{"model": "contrastive image-text model", "dataset": "photos with spoken descriptions (Open Images, Localized Narratives)", "train_examples": 101725, "image_size": 32, "crop_scale_min": 1, "horizontal_flip": true, "translate": 0.06, "color_jitter": 0.1, "cutout": 0.4, "tokenizer": "word", "vocab_size": 4585, "loss": "softmax", "embed_dim": 128, "encoder_arch": "convnext_v2", "encoder_isotropic": false, "encoder_norm": "rmsnorm", "encoder_activation": "squared_relu", "encoder_mlp_ratio": 2, "encoder_inner_norm": false, "encoder_moe": "top_k", "encoder_num_experts": 16, "encoder_moe_every": 2, "encoder_expert_mlp_ratio": 0.25, "encoder_experts_per_token": 1, "encoder_shared_expert": false, "encoder_patch_size": [2, 2], "encoder_depths": [3, 6, 3], "encoder_widths": [64, 128, 256], "encoder_kernel_size": 7, "text_encoder_causal": true, "text_encoder_width": 256, "text_encoder_layers": 8, "text_encoder_norm": "rmsnorm", "text_encoder_norm_position": "post", "text_encoder_activation": "silu", "text_encoder_mlp_ratio": 3, "text_encoder_head_dim": 32, "text_encoder_fused_qkv": true, "text_encoder_bias": "none", "text_encoder_qk_norm": false, "text_encoder_parallel_block": false, "text_encoder_inner_norm": false, "text_encoder_positions": "rope", "residual_init": "scaled_by_depth", "optimizer": "muon", "muon_scale": "original", "lr": 0.026, "momentum": 0.95, "nesterov": true, "orthogonalizer": "newton_schulz_5", "adamw_lr_other_params": 0.0013, "grad_clip": 1.0, "magnitude_pruning": 0.5, "steps": 5500, "batch_size": 256, "epochs": 13.8, "lr_schedule": "wsd", "decay_fraction": 0.3, "final_lr_fraction": 0, "warmup_steps": 160, "weight_decay": 0.01, "adamw_weight_decay_other_params": 0}
Rows from block 4 of the text encoder of a small contrastive image-text model, named by matrix and row number. Rows with one number belong to one neuron. Each number is 500 + 50 x the weight over its row's rms, rounded and kept within 0 to 999. All counts start at 0. Numbers have three digits each.
After each neuron's rows are labels from the 100 texts, of 14848, where the neuron reaches its highest value: "fires on" is the input token at the peak. Only what is clearly more common there than usual is listed. The data: photos with spoken descriptions (Open Images, Localized Narratives). In brackets: how many of the 100.
# fc1: MLP up (text_encoder.blocks.4.mlp.fc1.weight, 768x256), inputs 64-127
# fc2: MLP down (text_encoder.blocks.4.mlp.fc2.weight, 256x768, transposed), outputs 64-127

fc1.694:395500491400500430388500500609500500500500500500560500386500500414500500454500500550454460500500549500520500500500500500500436674500500500500513500500500500500500500500500535650500588500644500
fc2.694:500500580500500500500500500500512484500581500632600500500500488526500446547500581532500500500545500500500500500460500489549500562500500500500500500500563607500500500500437500500500425437500440
fires on: "guitar" (16); "singing" (13); "lights" (12); "<end>" (7)

fc1.338:500485500500500670528500570500306500494500500500500595500500500500458504500409500478637590500500500500500500500542527500461500492507475500500569564500500549525450500610500500577500500500500567
fc2.338:500500500500490500503625511525500548455518500487641500500515560574500511500511561392452500500441541521500500425498500447500500500528572500500455534500500500500500557600493457450500562475539460
fires on: "<end>" (34); "guitar" (11); "microphone" (7)

fc1.359:543578405500500427496500459500546500468500424416500605500500500538593500446529500474528650540447578500440585499500500500578464500500500432500500490535500401500520381500500500566500538500427500
fc2.359:500446500500500449500636500464545472500479473500569500534567382500501519573631412407500471523573342541500500577500433550574500481527466500595514589495500507500582500481500500455461500500500500
fires on: "dark" (100)

fc1.588:500405500388522587540558500514540526438500500440509547500551500412434500435500500500455500445500500500500357504493476500445506500500573500556500366571500568622513544585500556340500500500443494
fc2.588:500536442500500500427434500500544500510500433500500500500437500568592500500500437500500500500416500500500489500500515386460500500473632349595527500500500500500501406463495500443580500500500500
fires on: "table" (45); "chair" (13); "tables" (12)

fc1.311:500500500500500357500461500508500500485582478437500500500527457525466500500500422500500500500500565500490500500419500574500486500500512504500500500500495500462500557473500408540434527500500500
fc2.311:500500500500501344500446500421500647465533558567500476397500423475500500500580377500401515500500594522500413500500500551500500500500500449500553500428389500424500500500500500583541500535481452
fires on: "trees" (88)

fc1.2:457500564500508500500500377748500596500530662500500480468500580500500500517580500518500321500502533500509500500500347500500501500500500419500500500500526500500396500500500500478444670500631500
fc2.2:494500530414427485542500583500462500500500500508474500500480613500639401500463500500412500500500500497500524498633500538498500596500431500500482500500500496492498500489500548500500555486500437
fires on: "lights" (77); "stadium" (7)

fc1.525:505463500500500500500564464806436495503500500391500500549500500410574500500500461500500500500500475500500500473465500533508596382621500500475500587500500500500500582500595413500476500540500500
fc2.525:500500553500526500500500500363500500399500500375500539507500598500397500469500546500500500430527367500497559500500519500500490500500587500500500505500464500468500500500522584625538637475383500
fires on: "stadium" (23); "sky" (19); "<end>" (12)

fc1.526:431500413500583500500500462569500461500500517590373500500553500500500350366335500500500500500442521500500500500500500720500500500505535500500500580500500480422500377456500500587500597571547420
fc2.526:500500500500500500500500483449500500456405500673500565430500500500500500500500517500523557500500500420500500500569601500463535500525429500500532500500500567500500500500638500500500498485568500
fires on: "lights" (56); "concert" (11); "stage" (11)

fc1.675:510461500500500500500527500500532577500500500500485500500527503500569376565621500568501500500484451432500487500445419500438500500602696538500500500443500500560465500440500468500454500553461570
fc2.675:500500500500500500508500500427463500500509540500500500500500608579575500500500455500500584420500500500500597500500500500500507500478506500500572612604544409500500583500500500500500507500500500
fires on: "stadium" (17); "lights" (14); "night" (11); "sun" (11)

fc1.689:500500500624500500500500500500500500500500546283500500500599500500437421447500500500500456500500593453378500511500500500549456476380500500500500500528557500500318467500500500500442500537500500
fc2.689:500456500500500428439496672488472500571478455500500586500500500500588500500537500518536465502500500500500500507500500500435500541500536500500527500500553500500500495480500500515384500494500276
fires on: "lights" (19)

fc1.439:500392500500500431500500469511500500388500500500397500500500500500539596483500378558489500500500500567639500532583500500500500500537500512500517500500517500542500569503500546344373500500500491
fc2.439:500500567528500500500363500500593500462500500493500500489528606500500516493500500486500495500485483482467657500505500500521620500418500553500500421500571500577500500507460521500500500500500500
fires on: "trees" (68); "tree" (9)

fc1.289:498494448500512576500500500500514541439512507500500500500535609500500500355559467481350388380573500467500535500466489500500500516500500500412508500394548475566462341452500468724497500510500500
fc2.289:500500500538596544522586459500500500500500500415457500497500480500475500570500564491500500500500390500500542610500500500425500521492500354500500472654535353500500535500511500558500500500500500
fires on: "stadium" (22); "sky" (17); "<end>" (10); "lights" (9)

fc1.476:423500500504482439484389500542566454500458568450474538500500487536412500390566549500595568458609500500396547570500500474385532554486566467500420500500500539473500462564541500417500500436500500
fc2.476:500523481500500500500438567432455500475500500421575500457500439497432500500511500530500500437500608398500465557500500530433465500500500520549410589500500404421450396560541500391492500558500500
fires on: "table" (44); "laptops" (16)

fc1.118:430444480500500467565604500500500487500500500500500500500375500500636500500500500500443536500575479500625500500471489500500580504577500603334500500500500500500395500500500500582500595388500454
fc2.118:527569435500500500374604500523488500500551500374500564477500500500442428500500591500500500500460354607409570500572469450500500500500460516366511500500511500500717495500612621564500500462500500
fires on: "stadium" (22); "sky" (16); "<end>" (12); "field" (8)

fc1.627:500500500500418574459416350500427500500595658371465500491500584500500436500500471500500334500554470256578500388514500500440500500500500518419512405500500541500550500392647500623432500500500524
fc2.627:500500500500500500500500530500500459500500611561500500500500500500489500500596558479500500540500394570474607500471500500500500575500493449500500500500524500500500500500454529500500531552500489
fires on: "stadium" (24); "ball" (8)

fc1.360:500500500500503538500461569602500432473500606429472500500500500571500500516546386500500500405500570414500605445606500547540500500558500500462603500478500506500344500500567500500477570500651500
fc2.360:593426500551444527500478500500416558500500429597500529497500506500500500543500438441500528500446522500500582464500416500500572500500500532500500500466500422659507397500367500483465459553500382
fires on: "lights" (17); "stage" (17); "screen" (15)

fc1.154:500500500500500500500500565500538383500511500582529500500410500488451574500448467500500500500500500500407367500606500517414513500500400500500500500500500554500500500500500500500500357500500497
fc2.154:550505500500492500434506500500522500550500500500490500540500488435500500500500506460500500396419609500541519500484575500588530500500624500634451500500535500500467495500328381427500500451451397
fires on: "table" (23); "plates" (11); "food" (11); "," (8)

fc1.403:500500488500410575393500491551529500519457500607467500546617538550500429402402529500527458500500500500500386500448500500538537500523552500500523557500484500491463487500510514639632500465500500
fc2.403:500500687466480646555660500500550511500500508508500606500500500500374401395541500500506500500500510500617500458500500500500392500436500371502495568500500500500500500500500483500500500500582500
fires on: "<end>" (25); "microphone" (8); "curtain" (7); "mike" (7)

fc1.572:500500472500500500499564500487426500500508500546500552500496500500493500563500432564610523500513538569635392500500500499453500480520500500500548534471371500500500500370410500614477543514500500
fc2.572:487436550500500505409571615485547500500453440500500488387500500500500500500500554500399391614516466560486500435527500562388500500529437500528471500486517459464526511582550517432487536661500500
fires on: "white" (29); "<end>" (23); "picture" (17); "." (17)

fc1.361:442500411613500500500448552501602563516610537529500500500500536500567615425420624500500568458509500476500500500393404633500500420441447532500484500452481500486465500500513532500500500372500500
fc2.361:560500500500502374500500543500500389500397454500567500500502500500488488500561500500499500500329564491601500500573503500500500547570500500475529523500433647563500455459385500500500500500657500
fires on: "vehicles" (12); "car" (12)

fc1.216:369567564500520500500500513617500418372500595483421442500413500486443471500519506577526500440425500571439500353500539500523482597531433500467500416500545500531450469500500500500526500541522548
fc2.216:500489399488500500500500500500572539500360500500500451403500500500500604500500500453500500500500574536500534500500500577500500500500556500500495500508500565500536500500500539500500500500500517
fires on: "vehicles" (19); "boards" (9); "road" (9); "car" (8)

fc1.12:637500500458500664532500500500500500500444500500500533500500500500500508510500500458571336500500500500500500460493497500500500524500516500514526520452500500500486500500350500459506459464500500
fc2.12:500503500522458447500500500440500460500500511500500628500500481560641374397500440538500500500500425500454500500500456500500430500500467515500500592500458454538500500500516464540500474500516513
fires on: "guitar" (45); "<end>" (13)

fc1.109:500500500500500554500476530500501387500500500500500373500500532500455607500500500500575660500500464508457503412500594377535639475437522521545500500529500489500500500628485487462500500500500590
fc2.109:395500562500494560535426500350500354626500527499500500552500500500500500500446500500376531509617500500500450500485500537466500349443503500500504500500500500500500500500500500500620478506485500
fires on: "table" (20); "," (13); "food" (11); "plate" (7)

fc1.669:469512500464456500500450554475543500463500500432500437500500581500367437500500569537500527444546535592548571500453396462557500500500500452504450506426500545450532572504547513368548552560500500
fc2.669:521492448522500444500532500542515471608436558500500500500523500646560492500430555500500500566569589391533500541442550416588489461521500500489500397507555500500464470549500560545559539439500482
fires on: "trees" (79); "tree" (8)

fc1.309:500431522389364500500446442453405500500500500500500500500337528500450500500500500563500500604551500480623551424500500529500500408481524500500500500479526500500500382500500508500500570500417500
fc2.309:467500500500455638500684382455500502500467500500578500500500623500500500500511532584596500500562483591532539538461500433500591500500362500639354500500469500358500439500625640432500459500389500
fires on: "white" (26); "." (15); "we" (7); "<end>" (7)

fc1.285:538500500500500436436500458500500500374500440500455422500500606500500500500500500401358406500480500500500500500622503500500500500500529472500500650529459500435500500500500642500478469500543500
fc2.285:500500500500463500500558469448500593500444500489449691500510500500455443500500680587500500575500500500479500500500416443454500350500500500427500536466534411436500500500500510500500531476500500
fires on: "bottom" (14); "." (13); "image" (7)

fc1.594:595500500500346623500500500600478500555500537475583500500500500542500348602492500500500455564448500500500500348500445500540500500425500500634663500500503435500429500565444500415500468500503500
fc2.594:487357500500500400429500576558500458500468500533500570500545493500500500514478500453503500445500500454485601466609500500540500500453514356500506642438441500581531454500481500478401500461503500
fires on: "dark" (49); "sun" (31)

fc1.136:478535368597541500500500504500500500500473500500500435500500500500500500500600500625500489445469468528541476556500500429549500500500347500416421497500480500444500483500500406500500500422401500
fc2.136:500500580500500375490345480479500624500500500500407418500421500500500549500500522432500595500565500413507500500487500500500629500500500500509500585500500500443414498489500502524500545537522500
fires on: "trees" (26); "road" (25); "tree" (16)

fc1.667:550461500500416446500551492483554500473543500482440556574500500443500557564500557592552461500581500500551500500502500425500445524447500470509500522393607533500500625618582500500500534500666444
fc2.667:369451399500500500500452579406574534470581500500560597500476432500500392504500500557516500452402500500500537428500547500406510471500523412443500464500501521433599359496500500500500486500489397
fires on: "trees" (35); "grass" (35)

fc1.213:500500500500534412500457509500533497500500596500537500395500500500454500500500500500500500500500500500582500500569500500500417472500476426500500435500489520500500500500500477500395500435543564
fc2.213:499500500500500500500500500500500500500399500500500385500480500500585538500627583500500499500500448439500500396403500534500500382500500525500500500353500578500410641610590415500496500500661501
fires on: "vehicles" (64); "car" (12); "cars" (7)

fc1.283:500427500500507499500482663589500469425414500500470500500631500500465490502500535500595500402500471440432558500500404500513500500477520500485500431500612500500564500500481500500500546495500387
fc2.283:500386500460500500545500500500500526500370402500500577574500500500582500500619500498599500500500500523500500500589500516500397500568500445500500500443500500628500375537500500500500604500547498
fires on: "lights" (12); "screen" (11); "drums" (8)

fc1.367:500427375500633499500377500542500491453500500500500500500539544500500546500483500500500301425500614500517574463407500440500500524506539463417500500500561605500500500500500399634500500399500500
fc2.367:427500500500500500500500500457500642401500473500349500500500500554500388500500432448500577683518337460353554497500384500500500406500500446500542536500500500500432562500500467500568539470500589
fires on: "lights" (36); "blue" (8); "<end>" (8)

fc1.165:500500500520500500500439500407500500352500544500551490480500553500590693420500500487511386500500567493500557573348500484498450483500500500446402500448500500554516500468500541570460500500500500
fc2.165:509558537418500500568578500500500500500501476500500453500404524500517500563639500570539500500424465465500502519500470500512500598500500475500399500442500500469500500500500654500495528500549500
fires on: "trees" (72); "sky" (19)