config = dict(
    encoder_arch='convnext_v2',
    model='contrastive image-text model',
    dataset='photos with spoken descriptions (Open Images, Localized Narratives)',
    color_jitter=0.1,
    encoder_isotropic=False,
    encoder_norm='rmsnorm',
    encoder_kernel_size=7,
    text_encoder_norm='rmsnorm',
    text_encoder_activation='silu',
    text_encoder_positions='rope',
    residual_init='scaled_by_depth',
)
Rows from block 3 of the text encoder, named by matrix and row number. Rows with one number belong to one attention dimension. Each number is 128 + 24 x the weight over the matrix's rms, rounded and kept within 0 to 255. All counts start at 0. Numbers have three digits each.
# v: attention query, key and value (stacked) (text_encoder.blocks.3.attn.qkv.weight, 768x256, the v third), inputs 148-184
# proj: attention output (text_encoder.blocks.3.attn.proj.weight, 256x256, transposed), outputs 148-184
v.29:128180115120157077128255128122009146128203128128175084072128128132128066128128189085128117110128146128071128122
v.30:128128128128122155169048102142138084128128128128128128128128195159128146128128128128128128131079128128128128177
v.31:056128128117137128128128125128144181141128128128041128128091128131128130128099128078128114104255091128128185107
v.32:128155128128165128128128143128100083128117128128128128113128128128128125128128131128127128128128128106071115157
v.33:056080138154128135082128082128128112109128083096119128128138128111128090172128128128128122099107128128128128132
v.34:128142156139129175144128121143128128117128128128128128119131128128114128131128128097128162103169149119128128138
v.35:100128128128128110102128154128128128145154128128128160128134128128079099095128133098128128128105128120128128125
v.36:128128144135128071128128128079128128145128141153128102161128128130179128181128128111128114156131111128128128069
v.37:128163140128128128137128098097128128153093147128128128128118128128128128167128141081134078118128128104128128152
v.38:128135128128128128109163150128128128128128128120162128169128152106128128174074128128082106121133128128069126149
v.39:128128128128065128128137148111128170111128101101113107143148128085102128128088141128128136128104091165152128151
v.40:128126128128160128120124128128128128144128134128128128144152162128128128128128128108160128108128128128128120115
v.41:110128122128128128128106113116178128128128109140155128100142132128135128152144126128128105128128128128128216153
v.42:128128128122128139170177115128128128128128128128128116121128128128128128107128104128128128127128128128062160153
v.43:105128128128128108128107149106166128138128128128128128156106105106140128077137142130128128136133124141128159128
v.44:128101108156128128128128131111128078128128128114199128111132128128102128128103128166128128139177076128188081128
v.45:177128128101131111128105167137163128138148148103110125128117128128128128128123128128091128166148082109064128118
v.46:109128115128166121128128128146121089122128128158128134154157120147156098106162103080128128128115113098155128128
v.47:128128128131173128168113123131128111142146128102162164128098128117128128090164128141124128140153128109128128128
v.48:148128118128128128111133123128132129128153132128128089154128188128109131128159128128128127094101128128128122128
v.49:127128128128128128128128147156184106109128128132128128128108128128128128128124097128128092128123128128168120128
v.50:128128128146128128103128123128128128136146071128128160128128128128159152153074122148121148128128126128128144128
v.51:128134128128117128121128128072116128128140128151131128158125085128128128128148112128118128142128128149113158149
v.52:128128122131128128128094128128128128128128160197128128128148128111128128128128119165128095128094128128128109118
v.53:148128164089099088127128097128175178161109128122128128117128159128168128128128171110128128130128134128137128155
v.54:107183128128128128128125123163133128128128107128128128184109183128156161128157149128139128126163119128106128128
v.55:136100128128128120169122128128163075128128128178095129128127128131128109063128136175128126114128145139148128128
v.56:128128128135086128128118148128132128152126128128083128128150147109107128128130128128137169128104128188128128144
v.57:097107100128098128152128128119085085128127128128128128133152128128128127128103113128135128138132128131128128122
v.58:137164137128098128151128128145154128154110128128064128128128128128128128094128134128133127122128149136128145128
v.59:076128083128128125128177129128053128128127128128128128128128128089128128114128128128093117122095128128161128128
v.60:069128128128098128143108094127128128163128128144128144128170128128128122128128128128128128111098101128093128128
v.61:059150050128128102128128115138131128165128128106128109136155128078128128137094092107110125128128128125123128155
v.62:138128128113128123128128128128130128128128128128137092105100128137128128090145128185179097128154128128110128128
v.63:128097128122128174094128117128151098128107131128128127147135128128128128128128095128128128117167093097101144128
v.64:128128128128128089128118120128128109128137128128128128128101128128128109128145128113128128128062128132093121128
v.65:151128147128085127105128142145139128095128128128101128128098128173128140128146156128128137150128128117128128162
v.66:128104128141155106128170135148128128121128128128128128128128128151110093128137141128128137128129092128110098128
v.67:128128128128193115090128112135164097128128128128128128128128128080128128188128159099144128140128151128095128128
v.68:091122128128128128128054096128152128128128128145128128128164177056082169128136128100128113128128128128128128128
v.69:128128150128141128143070065112077128128128128128158179128175128128128110161128159128128128128116128126066128128
v.70:120128080128128156114128128128114128110128128128131128128182128128133128128128098108135128146167128147128128107
v.71:185128128128128128117194128128102128128128119154128128200159128128097128199128128128128136128160128128128128128
v.72:128107109128128080128128153140128128128163119134147085128128117148128128125128124152110125128110128132128128128
v.73:128107142128162093133128128128139090128129146128106128118133128136128128163105128128120105106128128155182152128
v.74:128128137128153130128156128128128128153128128109184128081083128165143128122116128139128128128141152128128102128
v.75:175128084119128128128128167085128128128128128146174134194128176138157128128128110123128103152128128097128129128
v.76:128113128185190170095144143128136117091128117097128147117125093117128111128128109128128075129115128128101128128
v.77:124115159128128155128128139113128139128128105149117128128128142125112160141106128103128172132140165128117150102
v.78:128128128128118128098128122128087128128161135128122128056128128128115128128073128047128128128104136159095128128
v.79:128171128128171175144128084138124128135147141128164128128131128128128128093159128128085128155092137110122128128
v.80:150081131128097128128128128103128128128130128111110133102128128128116107112128133171092143162128175128055128128
v.81:135128128158091128128161128128128128128128128128128128128128189128122128137125106154128138154128128128128128128
v.82:128128128128127104128149107128146128150117128128125128131128128117130128128128128153128154120131137155128128147
v.83:128128137079128160128128106106137128128128128128101128116144128128087128116128128128099128092087128128128134078
v.84:128128128128128050128128146087152128165088119128128102128128108128197091128104128128095128128128128128128109128
v.85:161128128038128128105128146143128128128128128100128128128128128137128128128128101128128129155128128083128115136
v.86:128128165128128128128076108115123128128128113128157128128112091128128128109124128128128159128123128142144075186
v.87:128145125128208126128094131142096098128128137128128128128132128128128128128128128120160128128128128125128182128
v.88:080128141188080156073085138136128128128128128111128158116163128128128153137128161128128100170172128133086165128
v.89:143128128128128128133128128128128128128128100128128128128128128117131114128181128128128128128128106168128128159
v.90:135128151128128106084128090080181151128163128146128128128128128141134119153128118102149121128128128128128136128
v.91:128098145128139097128128128128128132124128090098128128130124098175096128137128147128128128130128144128128143128
v.92:128144127084125128126095128186149068128115128128092128156128149128128128125128185143146138103128128068151167126
v.93:128161128099128128128102128128169128130152134128161084145128128128183119128177128131128083128128147128128114128
v.94:148119121110121128128121128165126113134128128128128128131137128118128128118122163097128128128108128156128128128
v.95:174099159096139149124128128128128128129128157128128120128124056162135141128144128128105157128126108122128128128
v.96:128146138128148128155128128111112128128116128122128128128125136141098128111108076128128128166128128091090095128
v.97:106128128128114091128146105100143133128128162104179128128157199128128128162108128146156128128128112128128128128
v.98:169136096128128128128128128128124175128129128094165107088128128124128125117128114128128108145118128128128095128
v.99:128128109128157137128128128128128128141120128177128128128131151128118128082128128128128135111153123128095128128
v.100:157128128128151149128102128128164105151112081116088128128128128114089111129128128143136156128128166128096128128
proj.29:164144186128147142128177128165128128145128204089128128189068128115181128181128171086083095118174128051166182128
proj.30:097128117068128128128096128088128128128199128152140128125128128128120128107170128128115160172102128128128128128
proj.31:102128128175128128154124215203128128128207191184128128169109216128128128128125099128128128090102128098128123128
proj.32:128128187209128128119076136128140128128128128135128128128128144121128105162128123116171114128128128156128174128
proj.33:098131128128134128128128128128143128128143140147146071103137129127145128141128103180136128155128128128095136116
proj.34:108128128128128102128142161128128109128128128128156145154128115153128126128148128128128106128153128123128128128
proj.35:128128120128128128121109142140151114128117128105128128152118128128088164128128128128128128152128113156128129128
proj.36:128128128128114128128128127128134128139087128135119128128128107142128113128128128202128179173110128128184128102
proj.37:128184102055168157106148128135128113128128117128128128128127128086128172128130149156083128128128128107128128093
proj.38:176128052109131128128116138128143128157108128097128099121128128128128128128128116128128128128128128128107108138
proj.39:128133128128128170145109128096129128128128125101128128122128117128128165089131128172122119128102175128113128160
proj.40:155128104128128150130139113191128136128115147128140128128132097161128128128131128128128124128128100147128128091
proj.41:143125128128130146131128128128145128128128128122128128128128128128128128105138156128128128128129131128129128158
proj.42:131108128164128132128136128128107128128128155110138142165087128166128128128128108112128128128123128128177128128
proj.43:147141128128128128118128154110140128101128109121128128128128128128111128139128128125107128093128128122128095128
proj.44:128128128128055128162134104143128129144128128128095128149128128128128128117128128128168128132117128128117144128
proj.45:087130104128128128128154090113156128116150128110112128100128128128128169128154128107148161108107160110145128147
proj.46:185128125107128128143143128128128128130114133128128106165089127092113128120117128095142128128102128128130105142
proj.47:134128128128128128094128135153128118128128159128139133130128144116128118128128120128128115128128128076154128135
proj.48:128128128128124128128145128128128128128183128115150128112141128128128128130128117087128094128128128128097097128
proj.49:128128128096128109128128109121128128128119128128125099128085128128128193128128111128100110117130128128128128141
proj.50:127128114124155102114128128128128132174124138128128128128128167128121128128128145103128128128124111122128128128
proj.51:114128129128173128155154128128128128128149122154128128128128128128128150110128152189128128128128128128128150128
proj.52:128083128128128128109143130128128136139148133128097128133128128128141088128127128125131128128128149110128141132
proj.53:128119133128124130116136128128128128135158128128140131128128128110102121128101117128128115146113128128105086119
proj.54:152128128096128124128128128105128128111104112095190107128110128153100206128128150128128114128128128153109128132
proj.55:121128128125091115128126180128125128128128114128125134128128128115133119129128107128105128129090128107128128122
proj.56:128127128128128128151128128105128128103120117128128166128149128128092093128128128102128153128112128128128137128
proj.57:113113101128128128108110128135128128115108099165098128155128128137128128128126128128128177132134128139128164133
proj.58:127128131128198147128128112103134128128128128128123128109153128114128128128128128128113142128128128128127107117
proj.59:153128070113128129093102090128100128128128122128128119128128171098151141128128121128126128128128128128140135109
proj.60:128164128128174109128128078128128092137130128169128067091128128128124128128091117128128128128128128128128128128
proj.61:139128128114098128128128138128128128117140128139179157128128128103156141128157098066128111128132128129128123128
proj.62:104128140128138117128128136128126127128138146128128128128128128128128128141146128137161162128128129128128128110
proj.63:143128096128128161128164105172128128128128128128092128128133089131128128103128142177102081128128149128128093128
proj.64:168055128170100128128128128163128128128128128074128128128115128128128109143128139128182128128113098151140128148
proj.65:100111128128128128122128153106128128128102128128148128137128152124103128128104128101128173101139122128128128120
proj.66:128103128089128106128128140128128128128136162126158128117118129128128128128128105163128093083127128129128128128
proj.67:187104157080128128122150104120116128128128128105161095120128128128128128128128128150128128112155128102156128078
proj.68:128174128128128128106128101130116128151128128132128128128110081095108128128128119128104128098128128147154128128
proj.69:128142128128127128175140104125128128141123132128153110128128109141128136128128132128109092128128128128128128128
proj.70:114128128128128104156128128128128144128128073103099183128107128128117128128128144128128166150098148128128128128
proj.71:128095170128047108128133128112128128098128092096128137128128128128146133107127091128128122133128128128128146136
proj.72:128128143142128144114128154135128128112128128128128128128149128128128128119125128084190128163128080128157193128
proj.73:128128128125128128077107128158154128128122128112128109087157128099149173128128096128144072126128128128128128121
proj.74:128128157106128128153059128128128128092151128128097163183128128084155128134136120128128133128129084128167154128
proj.75:128128128128128125128128128128128128127128141128128115128128128129128110128128126132128128125142087128128166108
proj.76:128128128102128101128128100131108128128125128128135128128128135132115128155128127115128108176117128128124128128
proj.77:128128128128109128155128128128132088153110114138128128097128128154086126097121128128128128128128128128166128128
proj.78:128128128119128128110112128128128128128115119127128140166153089142128128146155128128128101139128128121128128128
proj.79:118128128101145120130159128151128094128171128128166128128128128138128158123128128128128128098112128147128128128
proj.80:153156128128128128128128107128130128128129128114128119149159114111128128129128128128128128080148144128128079128
proj.81:134128128112128129128128128128128136104128128128116147128128128128128128142128128128168159128128143128128128128
proj.82:128128128128128128128128128094128103128144123128147128150128128136164128128128132128128177128128128156128153128
proj.83:126128128115128120155128128128128128132148128128128083128142113131128128116128103128128128128100122105132121128
proj.84:136128128128117128108128127128128128113150147128077128128128172108160128128128137079128136128128150145128128154
proj.85:160128145128128096145146128136128109128132128128140121128128110122128128127128128128128128089128123143135129167
proj.86:128144128140128128101128143140128128128128128128145126097128128128129072128128128118145134128128132110128142128
proj.87:120128128089128128128128128131107131128115128128094135139128135128128088118128128128128122127124134115159189145
proj.88:128128155128128174128125128128128099128128128128128128128091128118128176109128114191100128087123148128158128140
proj.89:146089119159128084128128128128128151156133128134128128193144128146191079128128114093128166100133116128127128147
proj.90:128091101128058128128128128128128128128128141128089086128140128128155109128101138128128147128128123128117128128
proj.91:105151128124128083128151134128108128128119128128128128103128151128128128118128128130103124128128128128128128094
proj.92:119154128128128128155128128140128112128128144147150128141128137128128128133091128125128128111150128134128128126
proj.93:128136128137119128118128128128136170154149134122131128121128146103116140128105120128128118137128135128107128128
proj.94:128128143128128128128128128128136131128128137118128079128108128128128128128128141135097143088128159128127128123
proj.95:131125136128128128109128116147128172149148110137136117124118113128102136128128128128121111128078128128150128139
proj.96:181145147100068130120159128141128109128128085099128128128145116128128128119128128128148153113102128128149081139
proj.97:118147128112128137128128129104133120128128097128083128155116112128128128159157131128128128123136137128171128128
proj.98:128128147128128074128135128112128128128128114149128128158099128128132071091128124131128138131134115127128143082
proj.99:128127152128128123141128108134128117128128128105128128128128128128128085128114128128142170173111128118146128128
proj.100:128128154127099103131116128128128128128128128147162107124128128130128142128128128142128088128110088153128128128